{
  "model": "masked image model",
  "dataset": "retinal OCT scans (Kermany 2017)",
  "train_examples": 98430,
  "image_size": 96,
  "crop_scale_min": 0.7,
  "horizontal_flip": true,
  "translate": 0.06,
  "method": "mae",
  "mask_ratio": 0.75,
  "loss": "mse",
  "encoder_arch": "vit",
  "encoder_norm": "layernorm",
  "encoder_norm_position": "pre",
  "encoder_activation": "gelu",
  "encoder_mlp_ratio": 2,
  "encoder_head_dim": 64,
  "encoder_fused_qkv": false,
  "encoder_bias": "qkv",
  "encoder_qk_norm": false,
  "encoder_parallel_block": false,
  "encoder_dropout": 0.05,
  "encoder_inner_norm": false,
  "encoder_drop_path": 0.1,
  "encoder_patch_size": [6, 6],
  "encoder_layers": 8,
  "encoder_width": 160,
  "encoder_positions": "learned",
  "decoder_width": 128,
  "norm_pix_loss": true,
  "decoder_layers": 2,
  "init": "kaiming_normal",
  "residual_init": "none",
  "optimizer": "soap",
  "beta2": 0.99,
  "lr": 0.0017,
  "beta1": 0.95,
  "shampoo_beta": 0.99,
  "eps": 1e-08,
  "precondition_frequency": 50,
  "max_precond_dim": 512,
  "one_sided": false,
  "adamw_lr_other_params": 0.0014,
  "grad_clip": 1.0,
  "steps": 8200,
  "batch_size": 128,
  "epochs": 10.7,
  "lr_schedule": "cosine",
  "final_lr_fraction": 0.01,
  "warmup_steps": 1640,
  "weight_decay": 0.2,
  "adamw_weight_decay_other_params": 0.05
}
Rows from block 7 of the encoder, named by matrix and row number. Rows with one number belong to one neuron. Each number is 500 + 25 x the weight over the matrix's rms, rounded and kept within 0 to 999. All counts start at 0. Numbers have three digits each.
# fc1: MLP up (encoder.blocks.7.mlp.fc1.weight, 320x160), inputs 54-107
# fc2: MLP down (encoder.blocks.7.mlp.fc2.weight, 160x320, transposed), outputs 54-107
fc1.236:455451494516474503519476518530444469512517485507512463561515523534520524493491570515497489491500496482455496478495547530537547470494505469497502471515467525525537
fc2.236:532521502490539440457496475509517513543489509539481499494525527445479486500471453456495520539484486468521519536521520549507486482488504513500491472482530479497520
fc1.237:541499509517480484506493489488498496531507456506512510496490537530504508469523518493489510483508492504535498494497497485525526499501498480510501506474505475490487
fc2.237:461502536455510511499495450502503504501474557503477473488512474479510491546439476510542488499517536506439501483535517511472459505525479511485507483521489538521537
fc1.238:521522443512494544537504525447452477510442497494497502506453453480517527463493534482509471502503509529532518506475472516530508492459522511460489514524524524534468
fc2.238:470553511485506513441494462528509509487507468512498476547537514520464528583502458487501492468510503508477484437494471475477534459527503470516494515500518503537532
fc1.239:483466498510486484491471507520477531512469489488535493484498512503520516521491473497525473548446476509490526475498455519494481512521554519480481492480453498456482
fc2.239:500502538542515484512499526500513477447480458521490496496494502528504493525498494489482501568531496489476499488529515460518511516474488519514517497498505509513463
fc1.240:509483484516448500551491495508485522469523503437496531465564474490534483428513504475479496477492486502511504451467532572498518464547475473454479458510482508523505
fc2.240:471504483558522504490518496505538474532452479514536507526498547529477520475447462506511499504494508467495424501478502469513482523469507492556495533508501532471461
fc1.242:538474509489493502477488513486527482484502523498513488455489511524497493536515523481464531503492476459521534517478489513520484551491523506508496498499484504488526
fc2.242:506448470458495518500505480502481487501478540457492533488483500502511495523515517499499528516492479454533497487511486484530459502443469478482498525482491506511513
fc1.243:519539516528490493465512495496504517520507470470514508489501505513488504520533507503525487479505514485487481516491490510521506500522485472472509473493514475489525
fc2.243:460461510444510508522472491487500486501487536540481504514504499478506497507447493487509489500510508521506510480499511498489491505489490512527498534482505524526488
fc1.244:483516503459496495522477466510474511518500528500485513507482511506496481522481506504521531487498483505471489485505485487502487504503512508500501478510492513492481
fc2.244:532467509536539489496524525477523509500489466477534490474532506502491522453508488478480470475499505486512488510489501494511520513484506461507486510484519483495529
fc1.245:490503524502495517502494476557532559567494509522487505490495524503514513479489480475539491440482506480465516501526503475477510519510484482477483459504492477524536
fc2.245:519479507510521503495498524484496460489502497504513509485511474541489496563500502499514479501540529519491503483506471516542499494509515505494500527496508543485482
fc1.246:489498521458502491467509502511503476484497493488502499498498509469466485486497461532520518516508526490516514516521501486479509527542489495476492489504466519506495
fc2.246:513509476567512529568496543502524504509507509504496532521498494549528538510508537490488502494470485490509472469481494533526522497459509498552495522498521465501487
fc1.247:501539545484488501498469506515518503526530523506503489536526510469475462524461482503515505519509532503517537486549476530464465519522509445480470512502515459491509
fc2.247:499511494505510476454516527494503483449502544499519479492509479496457500526516499460497496498494505503517494498508470497480488522505502522483506493480515518453501
fc1.248:496478505516498509484504500532510517523471504494520536494473497500469492493479489481516499474480487511494521520484513472488477512521480490501495521478500483505492
fc2.248:545528522491501487498485502474522505491544508490478501496512517491518482510547506507494504521477503513497492495554490528513535493495498501444502447521507512518517
fc1.249:486497507502518481502498519519486508527508471498521497483516503494481511512516482511533496496526481498461502457499477478497508481490500522488505482502457522514498
fc2.249:531495517516461512521495455494490494471498537511465501483486485502530493484497504491470504504455519542529484513493486503503479488507522486484468508483558480488506
fc1.250:507504519478532493521508482497491464510478524489500494482476521508457503503495480511494487488503471478526525531487491518519492528512496504500506468527473500476505
fc2.250:498514510491488519533495528489502489530553463521528479507533495516526494525499523469507511535531486517485478492482478468453471504495497459480439518460518488484512
fc1.251:502472433502478506544525532514509523479505485515476540465502533476516508475504480482462477523517484533460527509483497507546483499518518502437480528516473524530489
fc2.251:567523519514569477507474468487498514490484494529472452488504484461494476560466475533476491491489549518502530488497469449471501483487531513530547503467480476493507
fc1.252:486465465477497475515493562517474484543482503525510488477510509502510482507491486545478500501540484511519533541534480539505474494471530444512486489514466485512482
fc2.252:502523511516516510494520414471493527484544488459471498516497503487514530484493515478489509539435526473477494502487487460530543502549471575497511486474492516499523
fc1.253:514520515459538487480477511515471496482509481502504511469509473493440463463507529473488494471513548515497519473507525524507489483487530501515521466474551505507493
fc2.253:523498489522497501512500503541489497518534452479466498515452517531512467475532511471483529525482503488517511517521494472512507508488493479523517492528514491531490
fc1.254:491513489527454472519477525456522513468507525465454480488529570492487513534509478484482489526453465518567502458463501532494524471427538485537530507512467544471494
fc2.254:511489485494504534515472443485464478464466491548502490520508455509482472544478498523533466532559500474508519534516475474515505502569539455487418493464548450508477
fc1.255:518507515486451510479508499524513496455542448511493507552472450516494523491462533522429489527458528548516502466499472524496508526497487574510479534506489527511490
fc2.255:500499492532505465475503522486449476524485514436435494462402540487511482517501539495500484479509495488429507488479532472514526532522477543487516465528512505472513
fc1.256:500526533473509551490477516483502474508520527531497497520509511505497478513513490504509490483474504493525490479502502469487506505489463502508525505488484479499497
fc2.256:510525503503526504520500476477484486522513494508517503485514488462513512480530513489479502517514499480552508511504534517495517493494515538544509501535499517508468
fc1.257:512497529508507475488486482475509518478493477495483513523523520524502502516502526460504508481466516474516535505466493473470467515513494497496474517496490490523510
fc2.257:498495497509478492534507507488518465486476481518520523533483471502516479480482519496473486505513509484535504502478502522518486485471511482517533507520481495495500
fc1.258:479532473528503506522487508508469468500475443506450462498496499516495497506499469520477494516502493513508490517498498513502522520516506526502494521486521492463435
fc2.258:506505487513514502522541485513530502529508526495492499508504477489473485505545508501509489520481527500529508503517483539502508513484513483501486485531520518484510
fc1.260:497517447525499458501480498501487551439536462497504535495505493526511492469463502508513490530497494492486518468495507497495495489508529522494459531481512504512467
fc2.260:478493506537488566517518518496500495530502494480490493519497497498533528500519524456520508506475451482524518493490500513497493492458520493498548491511487503507550
fc1.261:514486509502518479520481539498477501504494509458478484494518480519516522513493492532505521476471550466483524525515532495464504475515495529519500493502516512503500
fc2.261:478529492529503512470529423486550451499510501548516535508479552480496478472546527483493473502535422547524458497479461515579525548500499489497504495485474502490506
fc1.262:489547528540496514472511487530478491491521495529498492513547519495523502514492527494487486490513527526487507474509464496500499530465498485505526492524489539514489
fc2.262:512450457459511453547496508475556540544468526501512483473504479510483495513486472478509496506484505493503522543536512511505502495524518561488460549482538484463491
fc1.263:471526536496505513479503493506510491537543483516484502529519501501493513508496512500530501490511505494478494489516532515519531480488505515477472506489492494503501
fc2.263:531485438482476494527466476506500489462469533480526455473466523510487488503497481527472484534491487500537506514492460477467477509532487483523538515518519512500508
fc1.265:507526510540477506483493474528505528531508520478499484474487498522498487465520515487490506491500489483465487501497511495532480481509509507505514500502506526509506
fc2.265:521508478510469501457532464486522479513503511482526509478500505475501507469500503511508481540458461490510492526473522516507486456497534526508471470496514549482469
fc1.267:521516489498503497525491472486483512515461473513513519487490506490504572473491491490576494466525497492511516528559458516511459536507535508472488508541450522552495
fc2.267:470503511485490505495473487536517486493492488487462461505484499596484425533523503499494491530501500539488465470485532451512501522501479501505473533469503487475505
fc1.268:481489480510509516498504461492483458509539471559501494524498513479455455462530492469534487455514514519506528542517502489499509487502512509444534466530467543507524
fc2.268:514501504474498514529459533475478539515445505489501518540515488539536526524488529534439479572525478479437467470527505518535520494487488486476506497443493477491490
fc1.270:483513486506514508497481508461508494523508482528522476497501501503514483495498510482504501475502518510468488473472497494539503480451529536516508501507493501482515
fc2.270:496476473500488537481515519472495501494512502498519507489467497527507485513526526491475457506477526508504500475478503516546485477498514529531506470525502490495509
fc1.271:514520505483474492501478528519526475485489476494516509501477491493529520516522491500484501495479480511484501484501504543506509508476525515525473490489497502478471
fc2.271:487512468481480499519502497505523487452486489503518527473465501495514498509481514504520510515483527503490510493522518496482474446497519515465488554495476489493488
fc1.272:526568539478528487508469472485470530465503564498528525482515478493483540495511522519496536538468552457464485498457453529501503517528491479491464504420504481518502
fc2.272:516504508495500467484491565466476487468493554480468500529488480472561484489483498481445497538502542464437535502524487499512494500494553508503480495536488522484509
fc1.273:528509482514519528513534494557489538508564494571533536534531519467533444501461526547493471478493486496499533479495544488477518456491573469510541511490522493491517
fc2.273:500432510495509503476510489474479502510447542562466454451470456521448579516524456447500517488505502499500478524471471506565515505496475485498455516451514500497466
fc1.274:487518518491499523505458484513475512482496549471507488499511514467515492490506459495518504555529508539530497496502487490510521517499503476541483462483486519523491
fc2.274:514493493477497479492539511490495500470520467489532548492489489478486452524462525522513493516452509493475501487527488500464479501510512509483535533537499451455493
fc1.276:471471514532523519491542526470540556506499490428492468524506558594495441508446449539510496460491491472525433472489528530516471503511449501480486463465516513443510
fc2.276:514436478475494480577502466536517541536482475520487473584503461504491483532481520455550518518502503510525505545495552466540565520515499506510524452507520518522530
fc1.277:508470485505521528504477485521487479482523517530527498505467517481533529527504458487498532547493523475542501494478484511513468483481532508483499446507485502513483
fc2.277:476526515458468527510545493489493478478472505493454506533551496483490534496480514529492466454489513497451474493486491512521492496470491510477507488484520507470534
fc1.278:475499478486495515495502508536463500513550492528501540495503500507486477513502514488503498457463511434479517464518487488549500515505466545504495516474497500527490
fc2.278:524506505491488502487521515530504481485489551477451519473494485533512505482513478467467519551503517502502514509496492524452517491539540493476491472477515533519480
fc1.279:510492482524534498480506465466465514507487491477464460522482485555501495521482475516528510518494439505485536529500487506506499478511535525520525496512517459472479
fc2.279:455474492537514489524475495520523489547460496516550521465480488545504486453494537443517446502511494493558529441506493439464494497520541492511508504493495484550495
fc1.280:510533491454444461501511536507517485475512491456492448479489478525485495469529499524491516500449501506535496497521447490516534529502469512511486493488488491500514
fc2.280:518498502504526497538503495521506522512482506503489524487514509496488477529485497461502510513514528467396527502510474506480481473486475497516539475476517508515455
fc1.281:501515535551558473510516514496481492483491481500484493484501495476483484506517519530522501520458467479523461464508509536520470517516496525504512482515524497501534
fc2.281:520499467502457475509528506482489502537525493513502495542489495528512497520490479502474527500498546525478540524493478475465511486500509485503503502495498499491480
fc1.283:509438419495475467434486467515472472508504515477470518491536499477487525537542492499537545545492476514532536540491524475490500482452546523514519520551525517531499
fc2.283:470529524471510505531521505494539495475493531480534502543483502496532455501463525509481482497452451501475473493461536458463526491501476501497522532469485486503510
fc1.284:484479535457491498462513485526520513497531488475488487475474481516535514525511514509513522484487512474496532506543487491536484473523515504521491481472494481518479
fc2.284:521511456551543505518501501513461463499470480510513532500523495480476477487460482485486495513538542500514493564448470510482541528511474482507481476515488517484476
fc1.285:457523473511495503489477486494441484473511511517491500480476469520507433504485515500473459476511480475519513527521455512559480534493524487516527501496492504486491
fc2.285:512493509504468480520545508500528533525541477507499483467545498526452549503477497510525526532533491535500521506485542519462492502490467505472463473482485552546526
fc1.286:478535445517459541505523504474559493520482501518537497469509510489456443504512490518576474495523526541517503477493487495509448523492524510541470485519452524504470
fc2.286:530454535512519490513491509511480548489484493497470502518492512525542505506522481487457534470492490478540482464500508478485519490492474461539485527517473503461531
fc1.287:444546522497558578509528429564540504480457503537575440444500504511464534506530518561467530470481448452498504485508492541536544480439572522477515529518523508523516
fc2.287:545443501514492443487471494456516524514505545486463521484531515503482452511473468501461461551569552553444491509462475527499488558566493488500493488476505507491466
fc1.288:507527505498489486501436472512529507520482496539497468509511497519499545471526457453482502499457491512539510467500508491481502542504492524510502510501483493503500
fc2.288:519477507530492516472578541514477487503490494453511533501520492496524480531475542523508489521544521484462527542513484527487510441479530499481497475522539494504514
fc1.289:523510496505492538510501502485453513515495503517505497521501490498523528499502473505501523491512473513502489503483508485491506503489486485476496476495508481506537
fc2.289:523501506503472538499492501488498490502547489531509489503496484484498511476476471532515498480498462534499497491492519514474497513498499514528514483495504502514517
fc1.290:506528482491488464492519485507502490479533466464514496492525486459479479539480466487554485555561485445470515510537516488470509480451538527473469469503523521520493
fc2.290:505527504487518510533486537517489505496492480502496497465502470531507473434492511507462507504489475520537502500469526496553498501484510499497505523532477507498577
fc1.291:508463523520503497488507475509525506545522505483521513449504516493481480486520519523510505466488475502486483484556504513482494490510522527505496500489508507515518
fc2.291:487539493474497495513468502514492523487481519521493497551512462515517514519478463486524482509520547518484516510450477466512510549470476473510505517512507492486514