config.toml
encoder_norm = "layernorm"
encoder_norm_position = "pre"
encoder_inner_norm = false
encoder_layers = 8
precondition_frequency = 50
Rows from block 7 of the encoder of a small masked image model, named by matrix and row number. Rows with one number belong to one neuron. Each number is 128 + 32 x the weight over its row's rms, rounded and kept within 0 to 255. All counts start at 0.
After each neuron's rows are labels from the 100 images, of 14976, where the neuron reaches its highest value: "patch colour" is the nearest of a few named colours to the mean colour under the peak. Only what is clearly more common there than usual is listed. The data: retinal OCT scans (Kermany 2017).
# fc1: MLP up (encoder.blocks.7.mlp.fc1.weight, 320x160), inputs 0-53
# fc2: MLP down (encoder.blocks.7.mlp.fc2.weight, 160x320, transposed), outputs 0-53

fc1.268 [144 136 145 111 132  99 182 167 190  95 143 153 142 114 153 174 144 110 106 102 180 189 106 109 142 102 171 102  96 195 119 142  87 135 108 119  85 132  77 194 105 128 115 175 161 124 132  92 114 122  72 141 146 128]
fc2.268 [179 111 137 146 190 118 138 141 108  88 181 141 110 132 146  43 180 111 115 166  51 124 129 119  86 168  95 117 145 106 181 165 184 119 104 115 114 110 127  60 113 133 179  93  86 146 118 159 137 134 188 107 108 102]
patch colour: grey

fc1.78 [148 142  53 153 131 163 147 136  93 101 141 130 148  88 125  89  99 180 106 148 161 154 143 141  79 125 162 128 126 177 103  85 165 120  73 135 114 141 168  72 130 158  62 131 179 109 128 104 107 160  84  99 147 103]
fc2.78 [101 114 183 145  88 106 109  97 145 125 136 110 123 153 128 147 120 100 126 124 122 103  58  75 151 145  91 106 169 139 137 167  60 149 141  96 117  66 147 156 160  91 172 118  88 124 182 137 117 105 167  97 151 106]
patch colour: grey

fc1.133 [ 87 151  95 126  82  65 123 115 142 118 186 107 135 124 172 120 105 101 124 174 151 126 112 130 129 155  86 166 157 155 133 134 168 182 123  96 128 116 152  99 181 152 115 151 154 109 101  97 152  59 131 171 127 120]
fc2.133 [105 142 182 170 101 175 150 147 127 158  84 107 110  83 102 122  85 162 109  86 146 113 154 134 128 130 159 122 139 125  79 115 136 103  86 129 151 179 157  96 138 127  87  66 114 142  76 105  85 163  56 114 105  94]
patch colour: grey

fc1.288 [138 146 113 135 131 129 164 134  72 115 181 100 105 132 183 117 116  97 206 106  86 129 138  73 134 101 135 171 117 111 117 120 141 131 108 156 128 112  95 188 147 166 137 143 110 123 114 125 151 115 143  99 115 127]
fc2.288 [150 110 114 119 111 149 117 144 214 149 123 151 192  98 127 163 112 113  58 134 131 135 168 186  66 163 117 136 162 168 111 161 108 141 196 104 136 166 181 107 115 104  98 104 218 147 154 100 107 104 104 145 138 170]
patch colour: grey

fc1.136 [118 170 150 159 141 182 136 158 146 151 180 155 114 132 135 191 151  98 106 183 180 215  99  94  91 106 171 105  96  85 137 113 118 104 115 100 143 179 106 138  70 139 141 120 151 129 137 144  99 169 157 133 126 109]
fc2.136 [140 152 157  89 120 106 128 115 110 113 120 131  98 151 166  91 103 139 117  98  96  86  97 157 136 154  75 118 117 113 153 173  98 135 152 195 106 127 100 127 114  83 156 159 134 187 117 143 182  51 141 168 159 115]
patch colour: white

fc1.180 [116 138 147  91 195 150 118 106 117 127 169 124 170 124 123 116  75  97 141 144 153 100 154  89 219 142 164  75  77 138 135 101  80 122 136 120  91 186 119 132 152 146 149 126 102 127  86 110 175 131  93  79  89 145]
fc2.180 [158  87  63 146  87  80 134 137 119  93 118 152 149 147 138 107 181 152 132 122 155 226 128 200  72 128 145 115 168 114 136  89 166 179 123  67 163  74 155 116 122  99  96 127 183 112 133 142  69 102 141 194 121 125]
patch colour: grey

fc1.143 [182 105  93 133 195 153 145  92  70 110 107 154 144 140 190 221 154 114 128 157 106 135 144 131 162 114 104 182 136 165  79 113 135 147 149 160 127  74 122 151 121 168 127 181 176  96 182 138 147  78 133  99 127 143]
fc2.143 [137 162 185 128  64 119 108 126 105  97 139 136 140 102 191 136 131 146 146 151 121  70 118 114 152 179  59 146 157 139 164 128  95 133 178  82 111 214 126  88 167 158 144 161 105 140 107  77  38 141 133 160 163  76]
patch colour: grey

fc1.174 [152 127 181 183 134 143  64 111 112 147 134  92 151  85 102 151 102 123 105 110 170 210 110 133 102 145 131 158 185 117  82  91 110 129 113  83 126 162 133 145 151 171  42  84  97 120 117 131  98 108  99  90 173 157]
fc2.174 [117 137  70 103 130 138 210  86 134 123 152 168 103 149 133  99 127 102 130 140 101  51 113  71 143 127 102  74  84 149 197 124 129 131 138 126 135  76 141  71  80 105 195 140 152  90 174 132 112 125 136 124  99  45]
patch colour: grey

fc1.95 [ 93 119 150 176 106  72 121 129 129 156  99 109 151 148 129 150  70  80 157 106 152 108 111 153 224 156 128 148 122 143 111 144 148 128 121 165 100 159 123 157 121  54 132 102 100  83 162 122 149  85 103 141  84 129]
fc2.95 [157 119  81 135  83 185 114 126 163  37 104 130 143 125 110 176  88 152 109 117  89  99 121  37  74 138 125 117 129 163 118 102 141 144 126 122 133 110 154 107 139 199 117  90  89 144 110 143  96  98 189  58 165 111]
patch colour: grey

fc1.241 [153 124 139 204 112 137  96 141 207 155 153 166 185 126 143 131 179  98 149 117 150 234  97 101 128 160 129 127 128 123  32 107  92 151 112 147  71 141 102 132 137 155  70 116 177 115 120 135  71 135  87  84 155 119]
fc2.241 [117 122 129  85 122 117 139  83  74  86 161  97 101 141 123 112  65 168 130 152 161  14 120  83 120 130 102 128 132 159 227 145 132 102 119  83 174 103 174  90 151 147 186 100 114 138 158  96 137 135 178 138 141  78]
patch colour: grey

fc1.58 [145  99  93 143 144 128  93 109 108 113 123 136 134  62 101 116 152 151 106 127 131 183 146 159 161 118 133 133 181 142 102 108 110 100  83  86  78 103 161  90 146 108  75 127 131  92 154 165 119  87 136  96 133 139]
fc2.58 [138 191 131 165  62 124 142 128 121 112 135 115 138 167  91 136  63 139  88  98 138  71  85  79  95 127 111 102 108 179 133 132 113 161 140 116 182 120 163 107 160 188 122 106 117 120 143  89  94 142 103 139 156  59]
patch colour: grey

fc1.275 [126 136  53 168 126  80 101  92 107 130 138 113 132  91 163 114  92  94 101  79 137 138 141 161 128 115 147 143 192 122  99  99 116 166 123  57 122 134 134  90 105 157 103 123 160  93 169 138  88 103 147  75 223 101]
fc2.275 [109 109 188 161  92 184 135 126 139 103 162 133 155 164  95 117 155 159 144 183 134 136  77  98 135 169 126 103 107 206 158 145  96 116 117 140 111  89 143  94 174 133 161  88 140  83 146  76 165 177 151 124  90  72]
patch colour: grey

fc1.183 [138  92 114 160 140 160 198 141 173 146 122 112 105 127 114 118 136 135 130 155 116 115  62 156 109 142 152  83  98 188 118 115 168  86 132 123  88 170 125 184  49 123 124 162 174  99 145 128 135 120 212 152 116 103]
fc2.183 [125  88 156 153  87 137 143 136  71 119 190 166 154 157 103 150  76 125 117  68 123 132  88 117  78 222  82  75 171 104 114 137 101 165  91  98 183 125 135  74 164 175  62 135 144 168 129  80 107 107 121 157  86 114]
patch colour: grey

fc1.71 [155 119 111 167 156 165 125 189  98 136 160 137 217 128 129 153  77 154 143 112 138 142 105 185 136  84  75 135  89 146 114 124 158 159 118  96 110 112 174 104 149 103 172 121 132 150 162  79  95 201 114 125 105 169]
fc2.71 [124 112 136 120 103 155 144 200 117 155 146 135 118 113 164 133  52 127 136 116  78 108 133 124 158 131 145 168  31 145 144 117 117 109 143 114 119 162 205 134 188 126 163 116 112 159 122 139  62 131 131 126  87 105]
patch colour: grey

fc1.73 [193 105  44 123 110  90  94 151 132 120 190  88 148  98 150 117 179 116  94 151 170 110 115 168 138 111 166 156 101 140 152 126 105  79 112 135 109 177  81 140 175 113 135 175 150 124 159 133  78 127 151  96 170 146]
fc2.73 [ 91 124 220 155 112 163 131  95 111 117  96 134 124 141 108 165 103 123 122 114 105 168 143  51 106 156  92 118 170  99  78 139 123 178 117 121 120 129 201 127 128 135  83  63 119 164 108 151 133 156  96 120 136  98]
patch colour: grey

fc1.120 [149 110  83 121 160 127 119  62 125 117 139 169 149 139 120 133 116 128 101  87 104 176 113 144 163 118 138 127 175 148  86  89  74 153 107 103 104 150 159 105 166 137  82  62 136  98 129 205 134 106  93 117 167 120]
fc2.120 [124 160 199 179  86 155 113 155 105 132 167  62 132  97 102  97 157 140 120 168 166 140 138 119 107 156 125 137 100 134 141 163 129 152 111 117 121 103 103 133 131 121 162 150 120 174 166  65  77 108 119  74  94 123]
patch colour: grey; white

fc1.246 [ 86  70 135 107 118  78 167 144  73 134 112 163 158 143 174 123 108 195  98 125  63 143 105 135 145 130  44  79  78 148 124 118 125 156 102 174 159 115 120 194 185 166 190 109  91 135  78 107 186 111 102 145 124 173]
fc2.246 [184 166  89 130 155 152 108 112 201 104 149  79 110  98  92 119 163  94 159 108 179 129 180 153 147 143 190 106 112 110 105 107 121 124 102  65 113 136 122  83  75  87  59 184 152 130 173 181  83 113 147 105 149 101]
patch colour: white

fc1.141 [138 195 149 153 148  65 123 106 113  64  88  97 138 144 131 133 117 139 170 142 153 142  82 117 141 146 137  83 125 122 181 160 162 108 101  93 195 173  67 134 162 119 120 169 143 134  90 141 111 128 183 147 146  97]
fc2.141 [140  98 132 170 133 151 156 125 140 128 153 211 135 115 132 146 150 125 119 188 118 131 140  71 148 173  94 160 110 131  99 107 129 109 131 144 101 141 132  89 134 157 107  92  69  99 164 119 148 148 119  72 134 131]
patch colour: grey

fc1.77 [163 135  88 122 138 171  88  92 108 160 121 117 177  78 137 163 107 117 109 201 104 118 120  93 157  94  69 126 102 100 180 131 123 175 142 150  82 122 138 145 187 119 145 129  76  74 160 162 144 165 157 128 113 156]
fc2.77 [ 59 154 138 140 153  82 155 147 147  84 129 148 125 190 152 106 154 159 136  79 179 151 132  94  94 143 176 149 127 177 102 158 122 137 116 109 174 168 149  88 100 113 101 153 144 112  87  71 126 148 129 126 101  90]
patch colour: grey

fc1.306 [102 137  89 101  55 108 157 137 178 121 134  50 141 171 121  89 184 152 177 115 122 174 169  76 111 100 145 114 177  70 116 139 187 119 122 154  96 149  95 160 147 121 142 115 148  79 127  81 133 164 112 175 146 126]
fc2.306 [160 148 133 211 215 119 116 100 154 141 154 128 128  42 108 143 122 168  95 134 174  83  94 135 106 200 121 131 108 125  91  89 103 133 139  96 158  77 143  78 189 124 135  99 136  75 113 178 130 132 175 125 136  83]
patch colour: grey

fc1.292 [111  73 172 175 104 145  95 126 153 137  99  85 137 129  89 144 178 155 127 100 106 129  97 115 144  81 119 139 108  73 113 113 168 129  81 152 175 128 103 196 111  85  97  54 192  98  97  95 147  91 138 155  94 144]
fc2.292 [109 105 139 165 132  99 195 105  81 116 141 168 115 132 164 132  93 111 146 141 135 116 146 128 100 151 129 112 117 169 152 122 121 113 135 112 101 149 132  64 188 158 170 182  86 139 158 185  56 164 144 117 115  79]
patch colour: grey

fc1.259 [129 119 152 171 148 137 160 113 141 171 165 100  81 168 116 101  82  90 119 121 136 112 114  90 154 163  98 134 160  80  90 118 100 158 196 141 183 202  95 105  97 132  81 163  65 119 101  89 185 116  86 131 142  77]
fc2.259 [151 154 130 113 102 119 160 148 145  98  90 155 131  81  94 134 205 191 141 151 136 105 150 158 139 116 133 133  99 170 147 116 166 134  82 135 112  62 148 131 189 203 164 103 186 111 142 114   8 147 119 116  84 126]
patch colour: white

fc1.285 [134 113  93  80 120 117 101 162 133 163  37 158 101 122 205 109 167 126 147 115 142 104 111 127 138  87 138 145 104 172 160 135 157 101 113 137  73 109 158 146 141  88 126 142  90  86 131 138 130 100 115 118 134 166]
fc2.285 [127 130 155 170 133 177 174 117  92  88 163 155 162  92  96  84 141 147 142 159 125 155 129 132 113 160 200  98 210  90 103 131 145 147 130  89 159 181 118  96 123 133 144 122 123  74 140 137 142 143 125 114 127 102]
patch colour: grey

fc1.137 [182 151 152 162 153 169  77 129  95 137 126 107 175 125 114 110 152 135  75 109 156 129 162 119 159  92 175 136 141 179  88 142  90 173 112  95 146 101 126 127 167 134  79 155 147 120  98 110 170 121 104  69 135 132]
fc2.137 [ 84  93  92 124  87  88 158  92 133 126 150 175  86 136 133 121 113 146 153 127 141 137  50 100 120 161  96 114 136 122 150 138 147 130 172 147 134 182 170 129 127 119 168  82 105 118 188 186  69 137 185 145 138  99]
patch colour: grey

fc1.11 [ 96 103 162 139 106  93 184 167 176 104 155 106 153 130 152 110 125 174 111 161 131 140  76 138 133 131 103 150 167 130 116  91 127 146 133 145 135 167  94 191 102  81  96 173 122 145 146 134 154 138  25 161 183 187]
fc2.11 [ 93 162 180 137 163 142 136 123 199 110 149 169 160 153 148  90 138 141 130 197 143 112 115 145 127 114 161 139 158 147 183 132 172 129  98 150 169 133  85 184 113  73 183 145 134  93 146  95 149 172  65 182  65 150]
patch colour: grey

fc1.190 [195 136 116 160 105 145 140  73 148  93 157 142 158 106 143 113  69 157 148 140 132 161 133 146 130 145 137 151 148 119 153 127  94 152 171 128  59 111 119  99 161 168 148 138 136 116  68 142  99 108 123  90 161 130]
fc2.190 [117 101 119 115  92  92  52 154 109 179 132 117 123  97 135 128 183 133  85 120 127 116 175 123 132 133 139 153 149 152 100 122 127 110  86  63 156 185 172 131 140 131  44  50 137 146 187  73 112 154  93 115 135 125]
patch colour: white

fc1.148 [108 109  94 132 105 102  67 148 131 143 131 132 136  77 123  89 125 110 114 131  98 167 145  98 195 104  85  95 129 115 110 143  77 185  82 161  42 116 111 117 163 119 108 157 174 192 132  78 119 142 155 129 198 164]
fc2.148 [151 118 141 143 112 181 146  46 121  95 123 121 131 119 154 140  98 137 132 121 152  72  68 149 112 166 139 129 134 145 156 101 128  69 189  68 152 126 158 110  97 144  98  87  76  67 185 165  95 122  99 135 118  60]
patch colour: grey

fc1.139 [117 166 157 109 153 126 142 123 182 101 140 179 132 111  90 120  58  95 194  77  95 130 120 191 134  89 118 156 127 135 118  94 189 153 131  86 134 121 173 148 102 124  67 142  86 176 172  88 122 151  95 118 126 109]
fc2.139 [130 104 143 135  78 121 126 114 128 156 126 111 150 148 153 172 185 156  58 159 148 140 154 120 131 118 121 107 132 126 198 153  72 147 108 159 145 111 121 162 119 118 153  57 157  77  75 187 112  94 108 115 160 165]
patch colour: grey

fc1.221 [ 93 155 118 132 159 158 114 150  88 228 118 185 104  44 107 135 159 169 151  65 125 126  69 142 200  81 134 146 116 131 173 136 119 135 147  93 158 148 158 120 101  85 109 216 177 145 157 108 174 110 108  73  98 133]
fc2.221 [105 130 128 122 117 172 147 169 168 116 135 161 142 149 134 145  89  93 101 137  79 177 164 142 107  71 109 111 173 107  90 116 157 104 100 129 157 124 117  87 192 174 184  95 106 119 134 104  97  96  89 211 144 128]
patch colour: grey

fc1.128 [ 98 100  91 175 117  80 111 107 150 118 145 117 215  69 147 156 165 136 119 107 132 150 162 136 107 133 128 126 185 157 140  68  88 134  66 101 105 110 163 114 109 175  48 119 143  93 137 118 134 102  91  97 179 113]
fc2.128 [142 124 179 124 114 149 139  87  95  80 149 148 113 182 112 126  97 145 126 147 145 120  44  71 123 178  96 109 129 168 164 173 136 160 166 142 160 118 110  99 172 109 188 121 110 123 185 124  94 116 192 127 142  64]
patch colour: grey